config = dict(
    model='image classifier',
    dataset='retinal OCT scans (Kermany 2017)',
    train_examples=49215,
    arch='resmlp',
    activation='swiglu',
    inner_norm=False,
    moe_every=2,
    conv_stem=False,
    layers=12,
    width=128,
    momentum=0.95,
    nesterov=False,
    epochs=79.6,
    warmup_steps=300,
    adamw_weight_decay_other_params=0.01,
)
Rows from block 7 of a small image classifier, named by matrix and row number. Rows with one number within an expert belong to one neuron, the router's apart. Each number is 500 + 50 x the weight over its row's rms, rounded and kept within 0 to 999. All counts start at 0. Numbers have three digits each.
Before each expert's rows are labels from the 100 images, of 14848, where the router gives the expert most weight on average: "responds to" is what is common among them. Only what is clearly more common there than usual is listed. The data: retinal OCT scans (Kermany 2017).
# router: router (model.blocks.7.mlp.router.weight, 64x128, trained with AdamW), inputs 0-127
# gate: expert gate (model.blocks.7.mlp.gate, 64x128x128), inputs 0-127
# up: expert up (model.blocks.7.mlp.up, 64x128x128), inputs 0-127
# down: expert down (model.blocks.7.mlp.down, 64x128x128, transposed), outputs 0-127

# expert 54
responds to: finding: choroidal neovascularization
router.54:488443504568525454438403611593466469416483424411454541551533501549488533550470567546486539545395472461441488528639432449458582460472554493532500457555517444473517507587478446447475442571464484501444469444450447544556536529547457537459432383495520511510568516559496432537550541438481548529520493542504528537483480537481492572409577505405436426539455524489475497533521467513599498507522
gate.0:526481541536539534394463501525540505596559484511543512397462656493519587445475491483486489442418507526511488440459520592555516406444489524562475532475499542592423492465513437455428448520575557502496523486524514518538357508486499490579499522468516455516513501466450477480378582417422447426473484451481485483440507528498504488553535563517536511538425571610448528497493535486470562608485
up.0:508572485468400442511525461493473492434472526450523530579576504499450508482498504528506468648505467517583450560433534437487451498499601584446460464525469520437446620434458461572498518484420504494457477386465467453515488507466523585537488535465472561492541512566607404549600502474534540526560485546473483511476541445525515462483539493419478508550485401481573495498637545535440432466537
down.0:537519519534501498462377519502510433513425557494549470449538518541474440452546556568522555451504486477538447532507515503522552485479546474566425553510468463505444476473408579561578405435459514522555481465608500497588556488500516442460442548521557481487490493468488396540531457578458514506522350467622480407559528470481454509558473490460441449447499439590444577478501573429462481563420

# expert 25
responds to: finding: normal
router.25:513462448623564524454551462607578381532611476488543538462416476431563580523521552475552510561449572495572565564498522459497456487428498433466502474458501550483507519541468552512506590495535570526550496506452592538476472472509427525508524460422499527436470491479411489428415498438457463524541457560429436432476579433485440478456516470422432542486437542475584439466481566510485525486531
gate.0:458533423503587466538552559440607620569505451512458505532520555519584576506487478504448574438486484512489494495494514462598492506418474490424475532567558482525557447512449448542565475486446587492465442485493496532613515461503496515505534491416582493531419587476565439516495480501479563430502439421556418453493403520533491528542493488512431473485480498425471433565406487497396483441602
up.0:521474516544605493619456472500472466486475528585485504548517541500600457500479511471463527472555553560411509534554463461483446472463598521469460575500569574493495466494478565541437543645534540527528532547431583510524434468386466493439425541460603485579370491521537445442517505505561489460598487480502469478497493494541499428467588483482514465419489443441534466536518405442474538440495
down.0:555567551590434498396506463410570488477469455531438334536481532448526466448556556472501472512566512584495514478512421379513523531562452495511516435514468486451521501447513514493547446420416469553546396615530476498457520497542494482436504502440545525466508514517425487505459602457504415550494456488534517608528579448522542503495484467546598470544488450541565529470470549449509530423445

# expert 22
responds to: finding: normal
router.22:477558444533566490584479462533611437506604492546505493464529582547582508478500530420491499515534412525573495460472432484491422489516444545517447584493530389540436467462494461429524535526480550597421549547477463553453579579512544493537536491465397569442482527540523527524487495457460427437418515513506572565474509561617423485504494494475460529456514411545519484515453552434391442514473
gate.0:521504449557563545477474503501521468506519505463561493389425500542464502549503551508514522456541567457476574505566481630532568518427548488458401521424427531475436496375541546459500556574461501373545555458465561572498435524422444561529477479551544526478585553538523504388523463435460480530460448474451396505551489527550545513500485534519492499519488487410466501473401517591590502496441
up.0:516508520439526495464609442520541516401480478523501470430501472525533542436486547553539543543462589474411527496682517538454542545487552571538499542490525449491460617490399536480565471529545485419462467495504476537462525476535474529488544484508564551512547570477445535522470463532500566468457412569486474539580378432408437528535481532488527476557504559507540424413442491408498496409542
down.0:491441543516497564510412511587516559529513500434545405588502403453536503549493464493539540472515606524526503504484507511464504475597528482504425576492575455490532470491581553574403489522602506455451505516468504452428503469505406448550446516479487567513403574457528462459447541481426481479498509596594494672522461428499476485589553493491462503479472534523468460398418448515524490527521

# expert 17
responds to: finding: diabetic macular edema
router.17:534496495607575479558508505485515542515526501569488496562474522517391468481421587463533560575460537526509414458492455613435473443517479532418467569551541576468466406499435409384487470526444560555489522518433474556547445557444546451503421461467526533445425422505477498500473532412482499415560477457560514513507531456497483536528428475415474492610490445452457503589475546431451480526468
gate.0:523501483504441445485559464449540458336468440488550478579512510504484465548558483478495565537597543530467474634494548557522510488485477490546447438415439364522527476544541559591469531476501453596541491471455522361557473442442471489533504592491492539485438541499580477479564474561512482604495473568506488411494585515545524548466581522549489508466502465503599453526502498471448479530548
up.0:574458518446538577447471570526494489466539516429411493484473485529552506553525525433515399558419493467529584603523474545471575486468416375528567467436543532516436521601549461554560496514450521487469514551550424464457479507506478461468583585452482386501509492441484512447564517436457525450503463518505462556561458519562442472430571467509500523578458602566509485490528513492549585543394
down.0:488496512498463613523455471514568524498568438507510476440420528555405495527543566443500543428509538419459557517460551630477467630468459508493568592520523614470598430572533524570450517543551512518546550516478480443484526569496454491474520502519422559412602486487533478489483452521441433484431510453469487413538467464506537423478491522451525539427461575441532461489538571524436446459561

# expert 0
responds to: finding: normal
router.0:555595455469596491540460485532479513462537559482480470498502598502555496411441519518497444503454462564427506487580463514569508522592494541472515473497412512477479528533565443540603628465543433453446471519514484516449513511447372492528529505581462465535553501397445498581534518485534413471473468429445444479439523450416444519577541458545486478509458442553529586529452561381522521490425
gate.0:483558537547435554461599580459523465444478475478468538462463521549543583459486534475455560521529479441497376504408502495493493437481635507570584462486459498479527411577474494538468499522492458491436523441560578579464506495438577566503535530523472417531553472490529501470448452452433540533526627487543460560440501408490561463430576495461496470484548417497399465574546489556552426512526
up.0:577482446496503483581411371510520544523507529484575429468518408510478400464529434476531508499500498518468641530571515512496491531500369528490408518527502464509452632497519480520455573456486544581543478525407412518522537488549467508499465521449501605451480514420430483489523514545552449519384400529477511459546443568469408562522431461536559545474509571485555514476521494451495482517484
down.0:606467575538420503413469476522541482561475570488569515492486488615594530501481439522594569502549416533467498534342450476416491491555461530463575510451502497468518460466619385526485514450522436472424456472491473480457498469537493575528451463476530484475509564463433503463485556628511479476463522483468465619495519410520527456494506460490516505469540440516526462560584492565522545570463

# expert 51
responds to: finding: choroidal neovascularization
router.51:499484536571500574505538508501433536453582504505480535459480504462539480510432575475385565438584487588572430450623472559509487538492474537515467541445551470542504548503430451380508564512571495506504606464434497432500472507416560533499461496468461520499500494533536511519601603496505562486515532441525572512392547538502427427477487528447499423471449480531517491552580473589525599426430
gate.0:503409485548454474592484522605521579535528551397440475423503553517536511417474529523593501461559455494507484542428475404517423492506519609528604436507460426490519522536491590408486477519531467532498465492417642498550495541415532499440529432524393511481410465509507511575457544526471462465501541580549469491543534562443467573486451471500569552494442476513517550456532533482500578477467
up.0:540519622471596571578330494508480451530527502568542505507523515514380456556501469445393547490499540559446485521584460555424504514544469552459535492469458469542556642450593471495498590500450436525552527480513484455537494457483525481460408554466522480568527508507529453467492538531513519571545402516522532492445549490457433503556440480478491433471531442440455487493468465430488423513585
down.0:489492517476581509529554547449482421464547587454601519518466507548495541515579434558497554453521536449469519525523468445356496471470468558389499473503482538529576470541433461487534454484532442424485502479480515501496434521481405524506411526526555464494510626545526469439484478409452538543555494421469605573509469542512445527545519640396554405413465521542547488525537443512466475507479

# expert 18
responds to: finding: normal
router.18:427516443501552531444625571516603459509515493452435445503500555456529481528563560470524482468444539479564556564475512390566545474514625470506500406503567483532511493476431482445548394545520456569500482520443536492479515531449502458546511458551468421501471425487493472524429431461621510583407558521526489438562443510512522528396520473544407470426581485528456447461473543572504477464493
gate.0:533499534536554538548446566440454527582467493502435539492512497435493449481534508532507479451484382581526494532616503537481465533503474512467527645496528564547535415464482512441514559485417434450478503545498564543569497426460469404418472546504558538559556534429428531494589399504416593532533444464428480540548451534470475443525535525521505405385541527518469493506472531590429504492464
up.0:559551505514426449412477463510479445487472459551503468504415502526481554508482494438589599548534547467496441457519519430523463404483541482612457418556541466481441438537413516500564433513508488487425528445495539442559519559417538523553538526503442405506410475602580580514576500551558492486455469562504387483552500429533547521487438443428593553591439531531537535525532481516507540484522
down.0:475360404470492381438518458426462467466575381498556500581565479573469506449480584585409510467454463481518600555509568479514475451439514522470437518492550424485558474427502522526517426579606560472477478505475419535499521511488525497431508480492537432497538465455469497487485546560564391448504516484450580548510424429485503546470626487547521473525474573480460526485531508534508535489516

# expert 32
responds to: finding: choroidal neovascularization
router.32:445452483438486562485544440507549480526350436453467483515564491487424521458482458520520460497486484437553428470583585540485513544460470514534456560555500512569448454469590566495451491504502484517594554554523558504432490503525502433537472543626473602533539512492565431479464582396603557515489539514373536511601509573513491442550438459522475473548554438500417435492471540527502494541451
gate.0:507544518505509482587550605457489554478474573422382476548454448531475425538465490578607492524523527497512507520495492546456532508570462476391505642457468553411457586537470447472541526473435483505435512517454527494530464480520471504522488476483431526479513525489394533405448574643513536420500517494488560480428481502561511555453543459516494463596590400528519547511446557542501435533473
up.0:516479510531540494498498470561543441503490491589579564415548536505490567485533458458374481521525520419509507535533499412481546463463406522572364453474491428631506432491510579556495532551522447577549447515531474485536491523452547468519511563474573527475403478476503493541572450494538542573537521430509478470502490481486477540541470599448550543438391585502471509380528484546552446405545
down.0:479563457515607544501481391480497501523519577477489429512424444473432389494510457523526470459499441471501538562507543536513481538540519522484483500508533434431494418608544531522548546550403513511542448539516457502495464495481425408618522404532613542477439456455474453394486450514541500469525537554480558576450511520503544475535554529563447514449527610457509427494506546529555366564446