python train.py --arch="resmlp" --model="image classifier" --dataset="retinal OCT scans (Kermany 2017)" --train_examples=49215 --image_size=64 --crop_scale_min=0.7 --horizontal_flip=true --color_jitter=0.2 --targets=["finding"] --num_classes=4 --norm="layernorm" --norm_position="pre" --activation="swiglu" --mlp_ratio=2.67 --parallel_block=false --inner_norm=false --moe="top_k" --num_experts=64 --moe_every=2 --expert_mlp_ratio=1 --experts_per_token=1 --shared_expert=false --patch_size=[4, 4] --conv_stem=false --layers=12 --width=128 --loss="binary_cross_entropy" --residual_init="scaled_by_depth" --optimizer="muon" --muon_scale="match_rms_adamw" --lr=0.0017 --momentum=0.95 --nesterov=false --orthogonalizer="polar_express" --adamw_lr_other_params=0.0012 --grad_clip=1.0 --ema_decay=0.99 --steps=10200 --batch_size=384 --epochs=79.6 --lr_schedule="cosine" --final_lr_fraction=0 --warmup_steps=300 --weight_decay=0.1 --adamw_weight_decay_other_params=0.01
Rows from block 9 of a small image classifier, named by matrix and row number. Rows with one number within an expert belong to one neuron, the router's apart. Each number is 128 + 24 x the weight over its row's rms, rounded and kept within 0 to 255. All counts start at 0. Numbers have three digits each.
After each expert's rows are labels from the 100 images, of 14848, where the router gives the expert most weight on average: "top examples" is what is common among them. Only what is clearly more common there than usual is listed. The data: retinal OCT scans (Kermany 2017).
# router: router (model.blocks.9.mlp.router.weight, 64x128, trained with AdamW), inputs 0-127
# gate: expert gate (model.blocks.9.mlp.gate, 64x128x128), inputs 0-127
# up: expert up (model.blocks.9.mlp.up, 64x128x128), inputs 0-127
# down: expert down (model.blocks.9.mlp.down, 64x128x128, transposed), outputs 0-127

# expert 18
router.18:143170112095114086126110094116148128147084130079103116103142114153083071136151111148135115163171127111107141109163162148130147085142159148152142106114117140130166127129148126148152088154102133129121147130120142117161143103170137101157110134161152160116128159132099152114114136119119149107080117115132127094124147110127148138134099139135160092174139146122089134130087083161119152175157
gate.0:113122098130140104160110093153151082163116139173101077139113174139122124131130139154134120123113159125127129113144161163157110115173137128101171085074156125108134115156118177132161109111123113094135115147118166111159133081148131118122109136131123143103098171128135142139137124193115124127144092069111137144136149152123099081093122169136124130164119117132130123128136169162125108137128
up.0:135123067123108149074112122162122132170134167107142098140125145099144123126115141150145151138108148104135181126134121115134128092127164125099129135095122129143114130144127154125131132104058125110155139139142130177074096143150149106111141077135138167141139127142186192108142170124095124110114124095093151125116165121124127139121104138099118145139122136112145136164130130156149080093158
down.0:125144100144158084160157110081170143143146162156126139086105146161117121152116097133128099135102151116141157125105131150140103113102096107212101117151176083133126175103137119138117168127112120127128131129120134091147101129110156147136132127095155110091167178148120130120130140098135082141105143116122123085145147122134118121104098117109142117122153161136127140140137165085102100163123
top examples: finding: drusen

# expert 47
router.47:163096105111126103172090145080133138109075143148133170126157145122125104122128126120112130151148122161108123110148135153126127122149120156146141141127103153147126116095099124161138100162111143103131119149133167106136114167143154163127134104185106123120162081150162121146152085116090118153165125145133106122134123094154142099113128097110186107113144169145094108147093141138127086082159
gate.0:142136134120090132099137119112091140128105143140134116108164129102100127140119072130125155156100111081139123110114081117132155151109097148104145115121138134110166145099102128181096108134168110167102120136084172159150146137086163120162136129192126165106116116153121143157136094162168108111134108120136164100160148124166111155152140119120130100155126118153102130166108131114111120091155
up.0:126133123136148102134090108152124102137143107143121110123103101143147152126141170148182093122139131181113136155125158097147106129152143150148124160131137166170094090146157130064191156131113127103109150112165103125131114133162092114100098113092134107164143111134134083127081149123113133120096131146134115175110138148086132116107157117176119135118120122093126122098171148131139114161122
down.0:129127136121116159148175135133121101156125105125135119126110169143087136125163149155134111137139121118097118120122106115085136160107116115161109102153127132094143124109179137143151122170112146143074118134182129127103117131123102140144127123173175128140151079108138129076116124159134109145166138106114107156140098111125169155136102162104093098127094122106108093111192086161130105106100
top examples: finding: diabetic macular edema

# expert 61
router.61:106167098116124104120099089102162138113142170122104142106169132128148108099126150102147127092116092154141109160158148113108176141100140135135098159141108154136115113143077166080139104153131096143125110128161121122139114169088090104124117114125153128129091087094145147119150135135107137103091140091120158134087101117161118102128157129157068142134128112124149149150112153143084143157136
gate.0:125145141092092145146166130155194120135091103113117115176130126114133164114150096097109113149128108151175128092146134181132116117123133108145154119099112149134135149071166166103135126136151115156121111121132126152092107164134100145144145093122107109095089101079134084094171133176143118165176125150128133141110138136130143106106137141114123120119144157130143109102101100145099132102130
up.0:119154134102101138140157130138187125119100114084136130155168140120141143115128097118101121150111078163147114127141138170103124118128138105105143130119118154112146136098160168115130119111156119187133102106174105137094108137133122186151144099110129110130101099093133088077193135147147095157142126195127154156120147155123129127098134126122130121093164149142143091110129111131109138113132
down.0:118107152138119139118140139126134098150081157160158092104148097146081149131097102100135162155134091126156098112148122153095124138138117160120120116134130131111099151197136108146109157168113144152141115159142156141140142138171148141133104136121150103109110089140165128166110102117113086096134141146091130125115103092158125143120093135118132181113117084103147114096105125131184104156165
top examples: finding: normal

# expert 21
router.21:114143147149098115126122122098173090178134128126090126137177164152145158100129138144107101106108111102164127140110097129127119131099106161147094139129147108145129124114136156114171146083115111142163098122150161100108148117081067114123161101117108151135129112114114115153102134148165137147071171103118157112131094110153099156175112122130093140111095110102145095103140144148117129140102
gate.3:154115167113148132081139146103112125090092172120139159131132073167146101116144124154093147147147167150133154143117120130175157150166139085128151104125131083166163165133155117113099158114122125122128096110114132142138121138176137134091120082139114170137137133094097111131160168081151126108099107117110155154110123136106153152138133151130135105110146157122112153094107118118142081102129
up.3:166124047109121122102091139120132152100145158116121134105127140143104135168126136128135096104177094097111146137208133104139110141118106109111145164154159126130151127117126148129130135139161145127118114147126129147124136150109107089110089169114089105085167148138127138146117100125149133096098151163144079129164100173126138111150109142149110083155110131085121131149137134135094135107136
down.3:120153101153149182121147110096124103115129166123128122136144085125118119137115173121100165114138135123110139109139136134159154166132112085117132130104155112094125165145086133111106147104124137115189127115125134081130104149140106082120153153130124111107148111139170152124075153149095125176143146122122134102118104153112127156137121132155135065147109110166136110144189092137094126124081
top examples: finding: normal

# expert 16
router.16:100146101153116169139140105141158085119140177115091151112142101176092148127101141158165098091094167084170140148162089129144136114120109125087142144118144171160110120100121115103131138131128108163143154122140148088110094164140091126140118096070144160121142117126113103145146111154119117128137120106148129127114114093118131146100132073139094114122159124108143123151115122127083139109094
gate.0:148155147131132154160156128180092151109118113148151096143124148115138110198127129125113112132120134140112145164130142122139145125133095100119079125148111148113181082131126120091153091112117134168134114079135114150113160134157100108124106160115141174115107155103131108102080148166142107097127170146159123143095099134127174124091108103126149136121168136155132107101088110092130144116140
up.0:130143142095117137145130158159101153131145137151144122118126171110118109202086142121116121127127135155146123136116134092158113109120121090100057152120134151088152112152119091117153118115148114173124142093139102126125142140150111116126135187100144144138114122104140109119116131190153116117163183150141108149112103103114170142106135130120092151111166132162145120098092125111132174097154
down.0:166132127169158137146088118111149104142168106119172121101122156152133152138104151148187132124137112142171166108121130096107133126090122153093168115123154148140132149120112180137099093104135125114122124164130088130147125147113134108076129097133125081103124085092164115068131098157084092163151133113108126143117131096153136137124188114150123148120132128116143103117118130131118118151139
top examples: finding: normal

# expert 25
router.25:139100108175148088143132130142117123131160094099085111150092150132099126167130098166154131155148150128089134132114095119102091135151137145103169107112138113143160118143136160144151126105125164150146145133134123113153155141135137096076101127129138118153157145140134137096134144122115145113144084122166078157148082109145122174163137077139138155110120167178117103115117135117100108118076
gate.0:151120147176172112111085173155097102117118117141133154134097125165129138147116081118111128145154134131115147113148166154119106131080132118171138123140125130134104121133113105167147118133143115183124153123137143125077094170147109126122174149111158151143127117143163122128155137106154067073139147105087135164148144152116156118135109145143066114097113121164111096121109106144131118131138
up.0:097127144116124106139176084099126147170151104076121121148159139111114120120110171146085194148168136134108115154090096131137129086135111121115116136131143152104148155117151157117108114120128146129158091123124105132187120155126120159115093107109127104100134121129139113112104097166137159211109147128157116148082136086147112140122140134132142131111098141107114131137131179106136114135125
down.0:095141061114119134124146090125136155123147163085102149102146126111149115085137181127121149137115148134106125108144147141161129137180151096115142098180107128115123159067124138129127121116138127176151142117117088136133160120092134160174094129141129137129126097104126103080086133138123135207146136104163130123139123119116143110122112116120151164092133110127134150128137135097167129131095
top examples: finding: choroidal neovascularization

# expert 6
router.6:153132145158102115124117104113155088117172162098148125142111110117108153095131129118172131140116110122121101110112138116117154162087116150110157076084128141183134108150086185122119116104161142140150127120128132137132091110118144154125142120174129075081103127115124158137118147096155143118129134068114119108084167110091158120096172125149099133117134102143138142110118153170115122138124
gate.0:125115101098109109149115109126115165162106098090131158067147156179125124120181125124108152192104137104133144164147134142120111119094159104142102121141155135107130106102161116160135123128121142128121147162131135150120157074098108121147135142122084109095135145187145154154128095124103123135145125140127115147133155145101101101110145153088113103113105089088122146148149128092130116094086
up.0:113098084122168120134133123101092116112106097133168146099167168148136117145154151104137167193139107138116166127120204128133103137120150143150126118085143147136133168131160122112146134144154131150151160132109142114101123088147097086099109106101143089077123111186142122121144121129103109129077142152111132146138157113123143129115134150125141112078126092109107134121134125143118101162125
down.0:159110122146189119139117143135122170110099092151137117143068175121119118156132116118127106140125188091100125132127168123148127140117088108129110155149147166130121180102125152107130130162148149123122123160136162115138100091146147087129114171100108108103133112154150154114132146131071158122099120141131142138165136144117138120113129120122160126109150118119098158082105123118073149079111
top examples: finding: choroidal neovascularization

# expert 8
router.8:166142161115121133157120133108103140123134126127117114080125145128193112132114109123144129127132142146138155143082127117134089156103100100139146146117114119145168150106119115104112159092125154173139125146162145108134138096135133113073147109098107095138072108126133115135080132141133164135158094112150122158126167168115071105147096105077148148161129148119131142140140147102119158186149
gate.0:129111092148116132108166120124116127134160141109145097090155145146087130093151121071113158085129140145173127115116127107156110160056146148101125135086157138162149108149137107091150160124071107121117142139094094114110154147122146142145152101106185149067103152135133147131139135105136133124135134140127126088115124158133151102135130102135150144124126101152097099111094146147137095125096
up.0:162126116096135108140132096130095099125196144135098135148124057119107107141122131168113178133116140079110143149150115141099145127122164158120116176120139122143125082105176093125091150125088143141108130117162112158106148137143131131128136180110109155182115093139145145125122112130137142108101136117130109158127132133123124159142166116130110123155115167160142117100115135105131090069107
down.0:139129112130146113100126107131124167181132144129080122124146117160129149101135189163157109150147119100157126089135137144134103145133171132164120124147169139131157125147155101178119122161092132107134143137133145070126113159122138139126121133093117130130132143120147176087136135113104137134142138139159102125079129154129107128057134103095112081069122117100094158097138119145106139150119
top examples: finding: normal

# expert 60
router.60:129151137140137148119124141102117099141151154097102173103094099102141133120153098126138138154174152161134153123169128102097108152151135097127103111103147143106135126111127166170111155088123146144122126116111121180165118094161115084136123081136111138083145110119116115074140103175108150142104100141143093119124122102144096094092162117133106112122100160171114114136137132155152173115154
gate.0:131157120131118166148151117086093114148079158109104113105110098098134131117135149139143169139180108139174147159102102135137143126087117119149122131144140145155148115174098125115083138152114154138123136111157136147165148146120150173136143109119125151151091076090135163143141148089121154108131163114129098079142120106112134130099114073146157135108122139127139105100171095143117085153123
up.0:148141162179149142106160159094118105120175153111128121107134127147108141124126147092130154106093133111163134124113141151131114081116148132142156155133124101118137181127132160123140076093088173159127118130129114066135108103114102151151124128127091102132114090153116134145120142135122154151154145099113140119142103186158110136117130133135100115158086097147084129159148132082093160147106
down.0:145150152149111137137113113164110111113127116123152102102146129112119134158132171137108111098109105113132114176094135172129131101124134096078112137144124122102137157060162123110126128138126133149148140153130143126125157121140153186135136131147116123088152102102167126129134104136091117155125147131127112168113136141120101086126173115135167152081145118109105122044104133183101154147161
top examples: finding: choroidal neovascularization

# expert 35
router.35:127157142165140181143098139143144096080121145112117117086102157134161159135119146112164153099116102132162145157103104154140159132148156125129124114131107142106109128072102139146140168126140113156122157106125163115140130170112117131146165125077115156137160182137111136163134145116100146150092098083144109114138162127146136105141132140117098167094090115117145144106076149136085115112122
gate.0:113107110117107102097121132128125150132134135150098163096124131126104133145094199147166098112091122077158133152114153144119113145147119143151148135127143106166152091114144119082159115100170114116108153158134108160151129152145173128115092114128120142110136140110093173146183134122150142098140099134120097139156090104118144107171123097125128098134124135121127134143137044146153116104130
up.0:134114135125113120086128135123128108135117140158082141106133125168110152157109138133138137131106137114131124196129091134135131136171130077142155130128122096103156064169179138085129105137162125151160132140108120155108117151114155116167093119115108121146101156128132156180151106131117145083140088132120120147137058136131122138164113105160101113143119156124145143134163118077158104118139
down.0:125101115096144120113084134084126117152100099147155140129116090135157118158134147142125189137167143129148190108126106137146099074116096128071145109144151150122148111125132122120151124128134147144164132123123066111129125140169122141112118146135159136139127119110108198125122134071138168153114094163121124141162124116127072146108108127132114088114101140163134137117140167140098121134120
top examples: finding: normal

# expert 9
router.9:121136127147117074141080099134166121103134164149142168125102108143141123172162108121136125143172110137110114101134149140151143134114174150130087116136117146158094104103135105131156087094096103087106163095119111142137120125169133127100123167135163124128096076130138134127167111124127157121091133178159130137141104117137141104100161094148127143121129145118067115149126135158161093158145
gate.0:094173087153143143091120140180128116142134144123144135136113146025125134140153142142156097106112123092133146113121142119119158124115114140117148129109138101124118172132109097142112146117146118117145128107151100112114140115108134130160133099129111132141123154123077118171114172142125179100141088149148146129098142174135099160114132128168098138083094153104110125169141132097160120155113
up.0:122143122121148179100078109128153099155104142144157146151117148052154142149153132161173103125154128116121141138109110097140122121113165146125133107126134148108125131118114130115132129091133134120113146106126123106143143092122118140111123087136093103130108136145070142160138167151091152118137097169170152157123162126147085190123120087131085121109165154097105111146101160101146118148133
down.0:150129155093140122156115105124100084147172152148118174175119128144106089158116146110110069133172137170097148091119119157175118145151136126143136117116134121138129105104140158143121099173113135129105128102113123134113088116128143062138153108139126138117114158139107135141127090104141116116143131112154134193134091098117132084062170138107133124134142100126106145118153121146100148136118
top examples: finding: diabetic macular edema

# expert 17
router.17:107121152110142164158134096128142104116120152117127160122157172150148113145129148136118147148110127147154158085111160091118162149119147143126109084143138133129135134137141148128121154096143114128129138105176116132128166144125091090101171115064107097118119131149125080172078131141163135115128077121108117137098088157146129113155163113187088153133131119126113111094115162139107090140096
gate.0:120140140178106132169117143115140121161104121126141124110123121102101112121153130125118106126098112127107094163138141180120117085107117115136144173104097108130132089081071111126147107148125109162134139154143130191151109117119121133186122150107101117128123148120112154115154209128161157126122147107093186133125110129142153143160123127084116170154125131127121101142108152110130163117111
up.0:173164161131144123135119113112140154134115139125106128062138144106123144118149135118090141131089143121140121128096152136150102100139144103141141142103110121114109126148139120136157116139101056132142138158182137152103123117127178126129140108104121151074103122072096148126150143133157123106153190150139123164140129124086164102160103155134112108109118128146111087130106175086117102150099
down.0:126139110110144149053109147138094166145139113147049129117130117123172114114107108153113141128171140129126123130091138131184144167143108128129140091080124115125122116130154134132126140151115076137099108141107139143142138118140169080108159157157150159150135099118158121100160113105126085101129128154151132162123119144111154115120115123149109109122143093121143125126088181136121071146115
top examples: finding: normal

# expert 54
router.54:152137158105123132116112134155138122129098087114091152130163140121108086145187095148159160091126162095145122125126105126090120147117125126144148124097117101152105126082175113145138105159163151136130131108110127142126136092165133132095165110174138129088125158098163186106144116089078135093081140122128121111101143114123152153152091128120147113110139108147147176126118106131153102124117
gate.3:119117139115110144137156130142127177155137088111105109100149105105178146113117154140128146121153121147159115158126174166123122144071123148091108114137146122162161090101120144130171171149155125088109144117096135151137099112155163131142108119128154142134140152085131077128141093096151162120108131179160088109144159112112124110133107137135111135142088138129135163098074152100145106114118
up.3:087074129155148121141114087124123079132124116167129109152146101119123155142087142121161132135147122120169149095142111144139106123135108109151125111144129101142144113133149074104132170102160100122143167161109110152124169145106112098117161127111094146142116093128144128105136132080194127170123123134152120112125107091134134098119128120146146118165137164089166183097108155130141126164155
down.3:112102121109131136094103149141143115165135134145150166157099143160113113144113157120086116139113141105096146132116129111129133128132118123087108151149122115084143146146110135097082112135112135076143157151139089133144183083131182127129141136130110137148099150098108130145170154146136156133081121104155140158133137135115079129167158106092156136146158142126121124077128173083087130141171
top examples: finding: choroidal neovascularization

# expert 0
router.0:173095169130121114133138135156114121133123142141163158144121092110141120099142149149119124136162166135115196155170104098128153141155135111115166104115141096102150072126140132119119120155156155105102087119163099114163139137111162111140127111132105136133134098126151109106144134103105154119166141164161091069117091112093154151121151121120159083098146142144153161097163109117135125140131
gate.0:153129160098126133114115148111097122162072122098119127128138157104167141075120092112123084158110165122152154110102111149154165160130154111106118144093147144130147155172179130115119111092151102112136143158183134075127123129124142154123133130147127140157121127077102161112139122161139095101150118095148143095109080091120097112127118153144101110107135137117136183121126124109149139121132
up.0:111129092163120140146157109144163126111197149139147145159124085173099114161125174153162154097164099107094081121154124095092115122117123120147165146146109142130114099109079124130117138161108122130112118110091125198126119098132119106144130117093123108106126114156137109138150134126109123139085151185103136139139149127137133135134152127117146143162112082132109106122140095148078128127148
down.0:160101137151089131133140121118159139118087122151120098149137162109137128133115143111123130146072177098120178139143127141155156152130131146118109090153150136077149103113149147124142140120191077127143123127129114105117128140132146102113130130134137083118154086111119180112103120153110087115087126125092141153169090133100084135174121112109089151144134162127115141153110123110126174146162
top examples: finding: choroidal neovascularization

# expert 30
router.30:146114120106133116088142141100141095090102130162114121143107150168140141126128102149134162112087125123106108124091099130182119130119128145157114129185154124124112139163106108121131165160130099154129132109163101093096177131113120157149110147139134105130134125124118139159168125099169122136098183100140128144166095099109125111183113162121098152096149150104132132161116148161086118083145
gate.0:166129074125155159137143122151122142139106125200092084139142130139133123100127167141174137127123139074119154122126124173136138101146113115098090140130134132147151116116078112146153133147144154111107110175081155141133122113110151095095114152154116141136147106146103176146106119144145158133131146145104132151086139144124161129126061129104144125131141119136158139109077137134128115082094
up.0:087124158122142147087116091128128132116108118100151134098158130157101136153145073134084115150160126159155131149143140069146103155103161123155167112119138134114107143121173173149083112116116122123125140085175109090116143136139144135132147098114123115104118137150137095144109125100131128123142082134151154098171129122134106123136173069145092105122131159149112117130149123152151158155171
down.0:106110161119126180114113172120145135151096162152101129141126130105171157121146131133143134125132140117076145154154150107148132077112160145150098124069136128108151137126163097127148125128143143121131120121125156099115135096130134070142121174129100118137126107128151157149132130155150125159139196140120124141115141055102117103099129168098131107078137087121119144101141134159088122106135
top examples: finding: normal

# expert 28
router.28:090139147127141125094116115141132175126141093104139124091140134128119098083177107139107114149187111096092152132170156164140146103173181130155154139123142156135172121138144149123122130142111118128138096105106088132108145098152134126163070160123096123101137126136111116159133108146145113124128130136101147125163113136076116122145145110145148110144092109121075140117116101138162174150157
gate.0:123143126101128126118164124146078127113142127128129176157152107137146141147151124116130098166151107096077132180150153126116123117139145132137156139112106126159172134146116136153110119169107155104168107116113094112064135110089179124125115126157142141106120119131068117137117148165112124148122123139101075108133100079147165154120104071156152114104141138137147096102116138150123100147149
up.0:112123122140133145155097129114173118134117105132129101125086146130111105100113129114105174107122141178188130085103087133145138138126122136119114120132157139101093122109144092108147126094147124146112157129147144139201100146172107133141121119080121119147115149141172142136161108083138128110133131112171175135113155167101099108128161158095101153152114128124102166140146108105161144096098
down.0:095126124138087127089151085153152111118163132135133120160120117158173122134170112109139122100119136136070114130093131097136115136130117122119170152154087082176128073107132151191113071142133151133122118159125123114102114133076180143136111130153106109133114090120133110168144121130113101142144143134170092145133124074152153147117137082129120120129150120140110116124105113133117143149138
top examples: finding: drusen